config = dict(
    dataset='regions of photos with short descriptions (Visual Genome)',
    train_examples=101725,
    image_size=32,
    horizontal_flip=True,
    loss='charbonnier',
    noise_std=0.6,
    norm='batchnorm',
    hidden_act='hardswish',
    channel_attention='se',
    stem='deep',
    residual_init='scaled_by_depth',
    max_steps=8900,
    batch_size=128,
    lr_schedule='cosine',
)
Rows from block 2, named by matrix and row number. Rows with one number belong to one channel. Each number is 128 + 32 x the weight over its row's rms, rounded and kept within 0 to 255. All counts start at 0. Numbers have three digits each.
# convs0: first 3x3 conv (model.blocks.2.convs.0.weight, 64x64x3x3), inputs 22-32, a 3x3 kernel for each
# convs1: second 3x3 conv (model.blocks.2.convs.1.weight, 64x64x3x3, transposed), outputs 22-32, a 3x3 kernel for each
convs0.32:134145164152131118123128137138141162115148137146137184136117156142159134143145118145067135062080048119144091146138152108151139122134141108069102147123082129158084113126116119128126151139140124153127130134178126127138121137135117125161126124149196132140175132131136118118103151105119134109123166111
convs1.32:148083138096068081088116114141121087129119095141116132149065081103040075093101094115086138178164176152218151119090120041167127078184142103140109160158117127131128092139142104102131050096106146137096146135091142111122083114122103131126107156156133129161136171131100147119125112121124192150105108143
convs0.33:118145106149090088135119114167113156141092095128115114176109096160157087158158128091063140121051117178175151116109093100100135138146127123102119128072100136081095102111086113105099100083121189123128103130144154133137171194075122137151157095102139132124143128107148142128106088131109123160116102137
convs1.33:142139117132115094135134132107126130114139127111143154099086090135077102123157101123098089165201182095210176094135111124138147171143132138114096148134075134063118069117108091129128078105093100103096144086126132115096116106089109087129141060103111114132150114088109139117123148134118176101136179139
convs0.34:136175133145126140170123134122100101120079125129147101162133127138135149096091166139160141146191167153175180105132087157170111137149127162139153169136134122148142064103098085150126094140138110136131110166151090138136089168141130175165128171154112141138112156138114160117121091073175178128113078067
convs1.34:133122087123145085134116099125126150129134140173176144133137191121121159145133169125100102092124105141145109121174137152121110194140195091116139109147097134148139141131127102136131131118114121099157118133108113074114142130128105090127098068123169130175119130100141110156129177115150097085181153160
convs0.35:122136155108109145126160141167133147110136155140087155082083133115118158120108117126085102128144140122193140094124151091126136104125136147142125174099117132159122104126155111123153093121106139125181106133152109142117123122167066126145082077144142077156157140168084090129156099085163114117183134131
convs1.35:134109152090130163129157162225187176184164204143116156172148142179173166182171150133089099095130100092120101131097140067086115071075146103124123094117106137110132186178171184174162145152125115132111113123133126105122163150154171130190148147150100119111115122090120096056116114106123131135154143121
convs0.36:106121135106145111108102110101113093119102096117119152138083097137100117151132101154126134132068118134095099137112112142127147117126116157145105147043108113152124111097125124119132114147134085127129061086131162145123103110127117167128125083119104123111086047076146144099100099096123076088150115116
convs1.36:120097142133107126141071112082135162114141151112180178143130129111158121083097131146100099065214119103070113111137110106154118139198124108115150205113103129130113099093095113096127090118105115133109150083206125142138137132109153076071133119132125108113174170133134164167119155140168183114122135132
convs0.37:161177155128130123155145105151155139097171088147116117144159134090138122119127137124097161135100069123107067145180165151102115117098153138072107160100129129135099112109108116096145103095109166131136134137150112143165140161172149079119129102119074116113057108091071075096162061073174073163114108120
convs1.37:122114091125113093120129118098072110104094132104134143126154132106120099103120117133141146128109120001150137102116121157148096110112122123155115142115119156073095154132101151137126125088125134133128171117135154065134113135099136127096097093105153144153136129212166145167143124120190102147173159118
convs0.38:180172176170110131133113142152144139124182129159109123110129139126148120120104112096011098072135096089130104169148155162143162140153138140106117120108138153118138104102132132136141118124107111094103121186109149150134135121109157124182050076092134080104102090077123142108104137103159048157119175138
convs1.38:148124123149124133139081076152127123113096092139135124143112100133105136129095104165171158178150189153166134102096132125030097125188139106131094133144118145152116054118168088077133087097141117144116165087133145143140105123125089119091119120125125135139202162146122158058115120127136130116133192140
convs0.39:148151115119111122114107094135134124111109067062087087193190141106077089143097105147164117124116102123082095171121137157137121134156116113096143103122153119140140152149135158092123116072100130154165134159133144120139157154158142105111113091078104093129114106137122088074067066095122131118123151162
convs1.39:123137130142149142144118126104115150091038087091051070105175170124139154102063080164148126162149143153117133118113104081055084086019088126093155142120142097139114210183153162143107144123130081094123144062123119133114165135122169118092102057096147145099115121142144172169151149131134098118134116127
convs0.40:118122151154128132132151131126142129149186108103102093132157123109143112124125140110112137157154179137156131141142134155111095148128134120150116122132115101110099167129124134127108119135095128149148155044124106126120120148123163125110131142118135131126125029164127148126128130119095107145120160108
convs1.40:148127132139161129116110160114120130122103117124134151119134139110115135111126145110111067096118121100176143150087102142168068145124148121181158192152103097126149124120115162092122154132085116113099112073086103136116125099102154112084158122114119150085115059093098125145160149114182120091153137166
convs0.41:156134112138186156132125125116122124134172117117105165133158168180147178127189158136165193182171144112146081102112113165141127131140114113142097120139115081145142103152126130109139137153149151149136157107140128146126117058168171112199132099126119157142141000181142114117146082122107051148152122125
convs1.41:105092100114137091146110078076130107102113146120143152089116141090132119051105110104087105137110107057100120139115119116112087142140136123190147193070152144149141132101135139113124160104120123147118158095166119127144120109103066117088071148122110153122135036134134143164090137120195022096149105135
convs0.42:086079084082048097097097128169204156163168137137120169133168141097092088146110130147133133054061059115097114172130144151187171187170158066141135083093161118133145137128112142145137149161116128151140066127155122154129100110079119088117113144114168121133126117138094129142099174135158184168151161147
convs1.42:112119137127101155112096120146179128135102068093087079108121121086081087053057084174194172243255255160149130116078079096093142083131068080113130139177119142137161136136143128133109113131135132096092096076123113122128113057093136119133114091114114138141112163139130196141110110109117126147122115105
convs0.43:123145132109083143093068099152164140196172198142142163161177107074135131080077103109125187088083095086088108098108047168125134123106107130164099129186167135155108157142132127168146153180160088157146169162134119177148090134136116091096147127038135082163138133130104094174155125083111066138097177120
convs1.43:136152129158160131105088126065085119092097134137101138145139110140125167130049159151155139191219148105195198150134131130153133158148172168095136172150141143130103101094126096133117097160122091071121114077114109131135132116079133135115082100153104110169108125107107143123114078167115114133152069107
convs0.44:108122128074055147103134112169169134175167205126135175088123103085120112118067112160164136115183135122115155143112099145113150108142137112136084109102113147107116125098098070104108114143130105112107121242161127113209127116111118152123119128099123145132073122123148116135147157113145131093123146110
convs1.44:176154146182107169161143131086059078050049052098088132081131161107148178083107166110156100127138088092125082144151091156046114194114145204098140100232137139127142154113164115207143138123131107067145105140118130144134156094125139125121177162155131137135133210150115128126123089118099143120110092107
convs0.45:110119137103118171103177165103132113120110038067074057168144100149149166136132112105108067058167144133085072106161135096052017093114101132142151109143138111134124123134161131147119133131172156138137094146140094135185106154143125155150112115105155132140092141102103096099097118108140117111095119107
convs1.45:124113129132176191128095110171133130186133135127086086121132079135117113180117085204243184130156232191224129100129121000000078094105086151143161113169105106114152135141144177187106123136164133132171133107065122139119139129106113096102125113153106106150154133100106105070148156145125128086132136125
convs0.46:130120130129162136157153134104116059116112131147194112101086117159101099140117116168169133162128126155141115163161167168172174175141145068081140031101145051064147141115119167109114125118124132108162155121205103152140152155109172138119173137125086091093113143115132141131094097141063139092088112090
convs1.46:042088116093103107109128117093090123098123139108128143101115132080113108123134126089145108088157108047082108113076096139140102166149098092083110093114133086104105162123119194107103165100104114089131113139146130135156111077109161063079182069105132119114107117096127119129137090093137138129133131100
convs0.47:131131123103120120127110151147120115144132131140131117114145113119133121113129115142132145127104171146131108113107116126104107105117090101118134127141106101101054126128102155111097110105118124144129134034146100143132077086095125095112087095121147185138158038139144169152107147118161084140151156129
convs1.47:119127099150174101159139129152162156146144133152140137139139146159140117125125132130085119149202149143143073162184164135157163149179146124183134185101127135146130190170171166117166145142159133130152113076147101095110150152152146133152158132157133115120142000121136115098136127135173116138159154135
convs0.48:125157136125121134109113114132110081105115117109101103147137150159195129147153135121102086131157115127106104206166103138191115088113119159132156121121156103138151156130089138100114114125112140170137125165177162119105140104056120111080124074126095174136147128140150111147153174159148149114122137199
convs1.48:147144125144152158109107168148084127149090089141106107156109129135080118124112174192174163101171188104115153100132149116099115146069039155112156152148131156135111074142126056105109121139097113113075087104075108096088109132111150166105169146115085133130121151124116101080097120173167150139126107119
convs0.49:153132103097118111129074140100045132082108114134105150138093150186140187136142173110044087142052139125164121120123097127147157117086130132116141070126127056041143063144103130141127107159132115157141096112123051113111125150130072126124143141158138097109090136124067112112131195166168125145132183140
convs1.49:158176162108150150130139131123135112141129115134156148136135137105132121116142120161080126132252121151173153122140157093144154090071086116194159153142175079128097089113199113132183087091165132158200134125165105131118097124137117089179117140157146147178168142196120141118122111135109188106083048135
convs0.50:101095112129070117118124134135113157141246141132161178123158089123134102146164114120108114105136114119140117156114089126126135143101138122132102133176140136116133141123127142154137150123128159160124160183114111147125143148117172036140133138153112085129140108128130122105144164199137076135136169104
convs1.50:120131115116113125140124147091083120107096119102146131129099091100113142151136150118126143133116170131160136102093101141136108163175087112137157144090098124123126099117128133118100122115114130120149126107064100163121121088127117139100164111129100098139109111102130173121161102140147117150115185146
convs0.51:136125134149154158140156143145132097125119064171184150093067047113124078166151117095051063110078118134127127113102079116122083181177134160171170149160150100129141131114141160156098157160136121130112093136081138171118118116125147124105211190149104124109119131128173135136123153142137127125140150114
convs1.51:118077102099096050115103088162195171131167123169222168072073050100112124115146146132151122163195182160160148162139116148162120200206169131114115141133122130122115116083100141079105112106119134150133149132143135149129113109117131098092148174146103122094116143133107098131133131122153136132147148140
convs0.52:117079107080120128121138124143139129106071107131104128124106112168071125138097125123117044111021123094109124100120139118113102135136128140098120130000115131133124115159133108091114108109125161154139146020174160140144138116158138180104106135098173160146143111114109123115143114181135146120146129123
convs1.52:137115123122145092103104086091118120105131171108143148090107103078136101094109103106112143101174168150119118104113094100159119134123146126094095153000124100147127089118132102127173077134134117089086100008165129126130117108109133113123115124140129122131119079157119101080119131098136082146110125151
convs0.53:108158129141129145121128112096100139106085121151145133133098140136079131104109135163116157121124157127152163105119123124099096126083138141112162122098124147087205082132132075150122104114146092141104111097147135203128109145171109098138131142180130162148140091122204195100118117093092066116138144215
convs1.53:150154123083085102120067088099098116130128118140155142149155124143143124157135141127140140129131127153161139170176150111125178125126151084086111174146134098111125053090170044133185059096183127005131143120127135121143072126144069145154040088150136034107164132153073100146083118141152206196132118113
convs0.54:126131167140172166144129096127143150133123186109120161110146140123169166112112183141134089093081104099084118141100124134136101123148118105158137138144128146133172188146138116107058111129138148122117140099163158020146081092154090114129068089117088149117092094144083085130140123077105158154139159145
convs1.54:080085087074066143106120135133167189108118122130089098078120121100107151151124136170151110221255166145145139132157117120097072078100096130097132110125115132126135131128140171182134155142109076083107111066122140108112147121108120133097122109129098085092146159124155157140119103105152153134173119125
convs0.55:098103069110087083127129138149098154111138095099087102134107096112128126141126102118108095140131114127137078130119072118102111122088087164151151092144141100102167189200123182146075160094077145124093110134118120113145157138111150104098149125122169101120161122149131085096151108138127114099127096105
convs1.55:129148167172200196195225218146167169130170159102141133107140142117161181152166132123073117132117131101117098185125167172224127164118114109156142127122177124124142199146094198080110159088050097176118113107131125113110150144093177146131140131122134185118111159124127120123116151139101132117118128121
convs0.56:107181125130164126075151148122090126099090103065091131106102081120119063118149107082092073067077080061133067081095100089079091065109098141126091126087083138118146104098138097113160112151155128116144084093136120088153128132122101116121096114157147138133154146138140144133128097117093147111136137121
convs1.56:084098119106147095112131124186177171150143158155154200153096155165150159166149172042013066057108079000065053140134138160151142147169138095158140145113124134068124091133162147115128145138121125168132129140132137137108133162166158122119193158135092135109114071103079130113135138141151110139113126116
convs0.57:099096135098164147119102129108116126142042145098121158111089100113098082113082080091093107086103127123089112108136105103125093118125149155097098133090032121123084131119106121143115149143139107126132142151113125125145129124146133195178109118102126134119118171108134106166134128134117125177136150091
convs1.57:144140112131119069099077076123116121132136119165147138169131138168128113162136136133121138114108144112118146130169145149120151193146170135103103120067080137121105073115141049128176093144188157153126140188115168153139122113134094107134113128127086121101073092132114132131140146155093138135122129126
convs0.58:060057085076080145111135121165157137090125102089108097129127088134124070168149100111110101118111104123076079146119091157093119122132096161144194132123144172161155142154133110162107128152073173163182150144165150126099120093120101050082136095099111105126120123169131125095148076146143140182128152085
convs1.58:100146143154157182128164175192183167160137134141099093133131125168142161198143142083166132095114183080103131170190164121101109097130127141094142096141143067107132187144154138159111162136129138120134101150103118114119159140144138165152119111149131105097156124120120131118173122139076114106088128117
convs0.59:140120125094123156144164119094153145112088095138145126091076160144190149163159125091000063093150138109157148124105082103113074161131150151153117163141132129111122094094131128161122136131103098101118145109085167155109117162108130048122157142116169126162134061161138116121141202109141120129127128113
convs1.59:162140143129135160150203174161143136148139138099133117157101075133107145095155190103121140111140167169231131116133126131118123133247132136107102106141128140055115075095105134155126123051090106119102128172094117089172120116088105120081126118123118126092139217125108102078136101131093121135138147133
convs0.60:141115130116099163118148087081150135124098153110132128142167189157147165132144136105093154126123126121113147143131042112133143101111052127130154139131143112151152114123137136144094156172157126094120156153117141136158132057069096089108130110124093144159151099120112145136126128174098139121089105126
convs1.60:136109125117141140095104096050095122088131128145151160100106137082095103059084122034106106140140132113151151142158102153142136209187138200136155166177161148107138056071121094103160111140177105072117119116131112109127140110120115136127126156133109096099099132086072098129167162177156159159105130146
convs0.61:093105100113091150100114149100140147157146164143156138126088141193123161142162130102108111104061133089099088095133183128115165119135143081107115109114072079048118100102117123105139140104112145124106120125105094126136138132154114163180133151136131096136179144116122116136088159146108133085109163142
convs1.61:065129115100120108136133091148129101133130112140145140122101094123127093117140093146221140108233126175171124094106132058098113111163153097137124106031107116093141148151144152165140133140141109147161131132138126149144102095127094092131117154089117158129116143116098133128086083121092086126112114125
convs0.62:145113122152112110141135149093061107129124162129132126139146138173161175180151196055005042122059093159161139167153133145121135190180135156101128137088151089108123089095087130125127154105115147154146078155121129140148164133119132125116169172102124062068123137089088157138160103159099057171101082119
convs1.62:157142134144110103163168153057106120053100118074124135114098100126123118124132148140103142235255200246248191106107076117139114186127117150197136154187150121139094080110132094116141112133116124122113127073111135131111122120120095090079125124128138160163174099120155170111103171148116182176128183133