config = dict(
    arch='rcan',
    model='image denoising model',
    dataset='regions of photos with short descriptions (Visual Genome)',
    train_examples=101725,
    image_size=32,
    crop_scale_min=0.7,
    horizontal_flip=True,
    task='denoising',
    loss='charbonnier',
    noise_std=0.6,
    norm='batchnorm',
    hidden_act='hardswish',
    channel_attention='se',
    depths=[16],
    kernel_size=3,
    stem='deep',
    widths=[64],
    init='lecun_normal',
    residual_init='scaled_by_depth',
    optimizer='adamw',
    learning_rate=0.0015,
    beta1=0.9,
    beta2=0.999,
    eps=1e-10,
    max_grad_norm=3.0,
    cautious_weight_decay=True,
    max_steps=8900,
    batch_size=128,
    epochs=11.2,
    lr_schedule='cosine',
    final_lr_fraction=0.01,
    warmup_steps=890,
    weight_decay=0.4,
)
Rows from block 7 of a small image denoising model, named by matrix and row number. Rows with one number belong to one channel. Each number is 128 + 32 x the weight over its row's rms, rounded and kept within 0 to 255. All counts start at 0. Numbers have three digits each.
After each channel's rows are labels from the 100 images, of 14976, where the channel reaches its highest value: "colour at peak" is the nearest of a few named colours to the mean colour under the peak. Only what is clearly more common there than usual is listed. The data: regions of photos with short descriptions (Visual Genome). In brackets: how many of the 100.
# convs0: first 3x3 conv (model.blocks.7.convs.0.weight, 64x64x3x3, each kernel summed), inputs 0-63
# convs1: second 3x3 conv (model.blocks.7.convs.1.weight, 64x64x3x3, transposed, each kernel summed), outputs 0-63

convs0.11:112143139116062119189157154126133075162081117146115103137090131150129178108135169113141138170112187113068166128072111047132131122164173117142096101115183142153161091153117183126138181111106119
convs1.11:105139134137115127056159131172121147139182147139113134136121101079160117154134123117149163099127127161148079141117155173146085127063000125091111146144095117119187113114134149164087146091157142
colour at peak: black (38)

convs0.26:096123136149114134117165095139136196089121134105122104135141149132118215137168117147100128072131139088124121121069127105150172124129236114134124154088215137110113089128111140086155107181099132
convs1.26:129134083098172101109076109081095126126095133165131105132080167101076174153141114121129161142088136145110138139231127122165134131077052143106115090132111129156123104139110094082108065151090167
colour at peak: white (31)

convs0.54:127120118104073152189168142123127107147085116110120127125108059118127138044122162131150143107126120159158141125100143194099064138099173135130132140146058167071172167137091161200140141121153132
convs1.54:108131158125201142089094140101156135140101110134128114144102152176057126097133201147124112097104109098084118154160082106032181142138132093104157126120079100135147143109161109111151163120056137
colour at peak: white (51)

convs0.37:126092139129124125125120060123141098091120125095126095143082115180112130126097163139136189043107141094143094105142111129165145126151138102131102160140118015151143114145122218133150184128153145
convs1.37:123135148128127128153155166222135128144120117103114145126131075146156123117165123133110123147162125161131139111160146095116115129091106108164170087135141255131113129129116117154067159128158108
colour at peak: white (30)

convs0.49:107079181121126160047186139094169107116149097103082087151158104124178085068116171155135155142092139086090126129092155164136163134102124089117111099097156082122099141113128135191102099177137138
convs1.49:108172141112125143159121078128115146119091179128140150160137076143115119164209113125127134097160147148174142108092172124112107136111092189125138107132145199165177164106080190091147135070179091
colour at peak: white (40)

convs0.57:060156178129094107141129124138114113135120101114140096135169093141146131136020083120152129178141133086117070163162118135131077155136108124108064123137033167119143112118157150114093102114164142
convs1.57:159111103156179130098132202126084100126127145145129124115122123115105204081073130130071108144086082161144090132117127158125091121174163126165178187139156096098102172159128084094097153187111140
colour at peak: black (49)

convs0.17:148133066128175097156126078119125071142101150119138150115116101114137156120102118122156099147137130146134196106123128069096174099109144115068150112115100000152115123179120169143140140140150115
convs1.17:108127140126123146092107193092090065126120127124122125128110130110107129127148116145102111140087116136102077153142119030127097133120132137120125101139104018108089110109156023108107131120088165
colour at peak: white (37)

convs0.31:132117149129129161160180227118152116088034101095112105117124075182162094115103131118159130115095131150145126101129129142142142077134077089117135112121148139090171103166121137098162204146165109
convs1.31:141099112124044137106124063147097130121142132132122153128157142071143072111131130120114125050152133114119089133146115158151091132081169177124127183141115132066102183102129039147102102125076116
colour at peak: white (56)

convs0.52:118106083134127101120119138111137111164070160112150177199110161112199121116135125111176137093152085141129140136086167126145045190119061157134114091177148157126138167191116112088122154123141115
convs1.52:124125177126089108112094124107094125145124139126161135157124132145072057169145159165133088161132155097141138191104125099102204142139141078142167248121105138135151090103140108162125143097111101
colour at peak: cyan (31)

convs0.1:137073145092142118085128156155151020101115118125120114102142133144111134123130127108122179174137115095113159100155149004116175138129087126145159078137130098135062142139128126129104155172119135
convs1.1:116143086121109076113093083042079175122107120135155118108108162097089132111167065143142078104105120185117068140164123151114108122099106160081098156139140135113137062110130131130107087178072144
colour at peak: white (56)

convs0.50:157136132132150166138166147102132133140145118101091097126141112118089211110075132151118159151132119120130102148140132142106077128104185150127121149089000159086156060107094134170110137106122139
convs1.50:070135122126108117085152099145150156099131113085101120061111108098051130128194086162126124090142096115139147108125149059109161104118100189102097168156148133137104050118162183125173127138159123
colour at peak: pink (26)

convs0.22:083125152185163133165137108046112112128062126139144098124151106085080115141136113108185151098198113196164126118088129149126159121123164177153093140182071085130119147119113110184118110123130121
convs1.22:131128132111089148098159129255123119137195130102107154122128114131160119078150106127106111131151113099133140122096136100134102117152042112162208140125200140122139118105116125131104158126148107
colour at peak: pink (26)

convs0.27:140134132133075150155133174149120178085129096105092103140106068193152135151125161158157099123160125111155098099120070181139146111158131128115117115123048163132162200141126108055065157116128155
convs1.27:128116071133124097096111112151107127130110085119175125118142222052069150146153119135084091108129147103114119131107145097114117165107140135179165177119179096059074123093165107108133125110100077
colour at peak: pink (26)

convs0.19:184082184126086133110129144099129161116158173139139116132157106137097120139041127147167087119112103084129087157154109141106126190116177126146114184075163158122152112103123110162034109129169126
convs1.19:105122089100148180113126155055147123131132139141127118167129120173161125131142109100125139125147116133141046107106035105152083094081177119116120184169128145120143173124196075157124121095074145
colour at peak: red (48)

convs0.38:110064181088064107118130195131085121119196150129140118167147150106165156154151103123110144136090102142134158117116115173127121148159132098145079113123171150144104131096088070135128126027080122
convs1.38:082200083135144114100067112158092117184069127105166118113117095118048131092117083132098120090114123118103071146128109042118122143139141160112082128126088103102094117141136129093094083099129124
colour at peak: grey (56)

convs0.8:167080143134126103081118076086103104079088126136129113142110122120168082135118134158195152114129115103113127094068146146072137107091198101106156140126066094162124106171147142186073174114105092
convs1.8:115131131103105122183185194095139101135225121142118115152147107128131131140168129136148139143123126144164163159066121100107113156111130171074098234127105157162141123094131117072167148098146151
colour at peak: pink (28)

convs0.29:000126097052131131081109110123136141104103113138180142107103077161122134151137096112100122103135114081142111139124173113111117153094107126093099106140123136135136103133150123113154076160219162
convs1.29:000135101085140151164059104149097097105125161091129105155098088081125126116096093104106176123119131152153077140098099114134099088155127159110138126163144139083114123170157120093151127132133073
colour at peak: black (71)

convs0.5:085148121074100136131181145118116139129067148129127105146134169118174187113132144123137114175136140123101107151101128133149181134133205109160095150090064153058195123128124142063071106139157097
convs1.5:130138103133141096117082093171116120091100147148200135135069093134057158133138092060130113086098163148132148126147158068160152144123074155125091130134144114210090123147099122090151119190124155
colour at peak: white (27)

convs0.36:142201129143129085113100160121138166150131178103114083094142108169123114141183096112127111081105176114066135106130115152071137128140070115139065127074171182058157121150141104166125113149108089
convs1.36:100111128106076159116071103136107086120103107132084120120102099074081086134127092155089106103099107137130069163130124078133090090106119116114137172185111105154085112125195108073087139085063157
colour at peak: black (95)

convs0.56:140119129182179151095112151091133121101102150115093095125151088095132114133113128136146176114132133155149133125086133014127129120086255166099109107146125089124080147149133161114132124163127131
convs1.56:100171102112067114102183137131122181123063135117097116112117132102129111083197154152120142104101136167128114139112132064114134142094045165064100152145110108082182121115127106201136140144124155
colour at peak: white (38)

convs0.46:135108184191098156134140195107112153037141148089089086146106129133094175137115146195130136103119094123152179143158122162132130128081126121138122106105103103120135169085055114142161161162082152
convs1.46:088120078098122071139094056158131135189077124125126107098114108088107104073203110144118098107115129147096070130123090093091131163117103121104138156156143154117076077141186138127076100112092118
colour at peak: white (27)

convs0.7:108152141130149118105138002150137189079131149148140123103090151206139076171150119128120085121141124084150079103174131167148100137139110152152116093151071151118187138102140134102108132119140140
convs1.7:135133150139078125090154255092143135138118114123103115119134099050116072120156131160093108103109127138114081146102128114107125127093095140132115219145070140110086132136138112161088144083128140
colour at peak: black (48)

convs0.13:092119132080127118165140118132119081119170153138104117102150166140061130117084104077114149164128139164203144155146122113106103115133163137215112063124146186127126027122141130121109125150171110
convs1.13:126162115119125173150149099224075121136108107106079126100128107110186177105180114126093126122093110165111076177127105094151101107055113103135103213125099116124106128097118156122082144116127154
colour at peak: white (37); pink (32)

convs0.61:158111113150139147067085098128135142089122128142135129123130176109106126098091085137092151089157105081118122152091118038150142139157038142143162082130198151151128141119119084178164141163179107
convs1.61:137144160141100090164127071119136074131143108115131133158121152145073145147214114148161067153167099165130137113174104171095147116085113096130105138170072091140108067142144152040119136125117096
colour at peak: white (34)

convs0.33:157139144101205111185118087126178170107145144104147101128072112096109107148118123104056118147118136005096104127133133123158140148140144107109138090142101093198128154144089144109097116149147146
convs1.33:132131122190079145089107043118112150111143134147152122156148183102122087053117139126065125067131115119149054122061136146128089116132130166159146155127090183099095120133157167128149113129161116
colour at peak: black (39)

convs0.48:157136197094121138131144059115120029099125163123142164161107122160102142094119144151128135133104132216148096126107116119183119122164116132138117120104137144127131102118147122139080183059200165
convs1.48:136102112164095166176115199222127136136084097118132149123134077137159154184144088101116121142154092169173173132178103115120135110078139104149125161164157121173088143122157126148139185084169140
colour at peak: pink (41)

convs0.41:124148155075149140068125108089161116133179147137109135107088061108168190096193131120140149138106104129159169128076130079139142136071137062174107122077081120106100139113114179126153097151162103
convs1.41:110139125159144126177138162204170149104071098074124164146113135129093064178101095138168127134117175182147165157141108097119166133168100133115130155201148124110173142123142166165065166116133133
colour at peak: blue (34)