{
  "model": "image denoising model",
  "dataset": "regions of photos with short descriptions (Visual Genome)",
  "train_examples": 101725,
  "image_size": 32,
  "crop_scale_min": 0.7,
  "horizontal_flip": true,
  "task": "denoising",
  "loss": "charbonnier",
  "noise_std": 0.6,
  "arch": "rcan",
  "norm": "batchnorm",
  "activation": "hardswish",
  "channel_attention": "se",
  "depths": [16],
  "kernel_size": 3,
  "stem": "deep",
  "widths": [64],
  "init": "lecun_normal",
  "residual_init": "scaled_by_depth",
  "optimizer": "adamw",
  "lr": 0.0015,
  "beta1": 0.9,
  "beta2": 0.999,
  "eps": 1e-10,
  "grad_clip": 3.0,
  "cautious_weight_decay": true,
  "steps": 8900,
  "batch_size": 128,
  "epochs": 11.2,
  "lr_schedule": "cosine",
  "final_lr_fraction": 0.01,
  "warmup_steps": 890,
  "weight_decay": 0.4
}
Rows from block 2 of a small image denoising model, named by matrix and row number. Rows with one number belong to one channel. Each number is 128 + 32 x the weight over its row's rms, rounded and kept within 0 to 255. All counts start at 0.
After each channel's rows are labels from the 100 images, of 14976, where the channel reaches its highest value: "peak at" is the part of the image that holds the peak. Only what is clearly more common there than usual is listed. The data: regions of photos with short descriptions (Visual Genome).
# convs0: first 3x3 conv (model.blocks.2.convs.0.weight, 64x64x3x3, each kernel summed), inputs 0-63
# convs1: second 3x3 conv (model.blocks.2.convs.1.weight, 64x64x3x3, transposed, each kernel summed), outputs 0-63

convs0.56 [ 89 133 148 143 123 113 155 110 118 114 129 100 129 112 130 132 120 125 126 144  79 118 137  91  98  62  73 113 124 114 118 147 118 102 125 118 105  56 150 132 128 133 130 158 123 107  92 104  79 117  71   2 110 106 161 114  86 130  36 117 102 123 158  95]
convs1.56 [116 134 163 123 146 119 167 171 136  80 134 185 114 147 134 159 175 154  82 163 126 105 105 186 164  10 156 119 133 137 160  93 131  99 104  82 149 113 134 101 166 184 134 126 128 132 119 142 171  78 124  95 130 154  92 101 176 148 162 171 142 119 116 126]
peak at: top left

convs0.8 [ 76 144  58 128 121 121 128 125   0  98  85 123  99 117 102 138 108 124 127 101  90 114 111 131  71 130 110 136  81 153 109 161 100  78 153 155 111 115 124  97  90  55 103 112 113 124 122 120  75  95 116 116 141 108 153 118 137  81 113 122 114 108 157 138]
convs1.8 [ 79  89 150 123 120 171 161 129 150  85 161 123 142 135 114 127 161 131  89 112 103  90 193 157 174 136 139 124  92  76 108  97  90  39 128  73 135 150 130  95 148 124  97 168 167 139 124 121 167  60 160  74 142 124  99 139 131 157 122 169 155  98 105  85]
peak at: top left

convs0.5 [103 122 113 141 114 127  90 151  76 112 106  82 179 137 102 179 132  86 123 142  82 131 128  95  79  82 123 116 126 144 140 142 130  93 120 135 124  81 131  64  82  62 123 118 120  78 111  69 132  67 115 138 111 107  84 139 137 108  92  68 103  83 196 108]
convs1.5 [112  88 143 105 101  94 150  91 105 123 119 123  58 142 131  54 128 186  63 144 165 105 117 164 169 126 117 108 114 132 115 120  80 102 139 102 139 140 132 118 155 149  74 119 151 159 123 160 157 107 121  72 113 139 198 144 145 156 142 161 124 165  31 119]
peak at: top right

convs0.35 [131 142 165 118 135 144 159 106   9 126  98  60 116 151 142 117 127 124 129 148  18  95 139 145 103 134 114 143 115 139 106 126 135 103 118 104 132 123 117  51  95 131 107 133 142  94 156 126  90 122  77  57 145 108 106 108 108 119 141 124 138  80 137 110]
convs1.35 [137 110 111  95 145  98 149  85 207 119  79 102 132 122 135 125 154 186  68 181  98 104 139 190 179  99  93 112 178 117 166  94 127 142 112 143 128 144 122  57  96 153  91 119 124 156 113 165 161  95 110  42 104 151 142 111 134 136 153 133 121 126  97 116]
peak at: middle left

convs0.34 [130 144  77 113 109 141  79 177 152 135 132 126 119 132 166 160 117  76 173 142 161 145 153 103 136 186 132 158  98 131 161 135 103 137 145 136 123 150 126 101 112 187 100 155 186 144 138 133  71  85 116  31 122 147 109 108 166 138 152  81 130 193 186  99]
convs1.34 [225  87  63 110  88 129 161  88  92 165 112 112 113 104  94 184 132 138  69  93 145 100 109 154 156 109 162 122 124 108 103 142 145 142 135  91 148 112 161 129  91  86 143  84  82 135 111 177 144  85 109 161 133 127 138 159  78  86 126 105 104 176 119 106]
peak at: middle left

convs0.47 [ 88 144 115 156  87 119  82  94 142 130 117  94 137 108  80  71 111  99  93 115 126 105 122 132 119 137  99  99 111 116  83 149 135  99  89 149 146  87  60  94 113 140 121  86 168 130 103 159  83 118 105 166  98  88 132 110 139 109 127  10 104 135 191 116]
convs1.47 [205 175 163 137 158 123 146 131  96 162 124 126  67 167 124 130 186 192 136 159 154 154 136 158 140 135 179 148 177 111 160  97 150 124 214 172 165 136 163 143 148 154 140 131 139 133 107  77 146 101 119 110 129 163 166 118 138 168 152 139 155 157 127  71]
peak at: bottom left

convs0.51 [150 136 146 161  81 110 150 121 124 109 134 125 132  94 147  86 112 122 102 164  62 108 159 136  85  74 118 167 150 117 157 130 141 131 107  61 141  46 152 129 159 147 162 157 146 124 172  96 136  96  66  23 112 137 130 114 125 172 105  99 105 102 119 105]
convs1.51 [107 124  82 109 127 133 105 138  93 123 160 153 129 116 134 106 142 124  87 127 194  80  82 182  95 167 169 124  99 144 124 112 142 128 107 199 142  62 116 170 160  83  82 116 141 131  65 126  53 124 209 147  87 121 149 136 134 138 155 170 124 126 138 128]
peak at: bottom right; top right

convs0.55 [132 147 133 128 147  93 132 111 141  92  59 116 124  73 124  85  84 124 163 136 109  80  85 104 112 107  86 141 148 118 128 124 111 147 174  96 120  93 154 174 133 102 158 143  82 104 152 177 106  81 100  92 121  97 157 128 141 101 125  96  72  15 123 152]
convs1.55 [ 78  98 136 119 110 164 123  80 161  92 190 131 156 132 128 130 164 182  96 134 104 140 222 159 156 101 174 141 123 116 143 138 123  91 105  87 163 124 160 114 158 160  93 124 165 147 117  63 201 137 114 124 134 163 135 132 170 137 133 190 145 153 150  89]
peak at: top right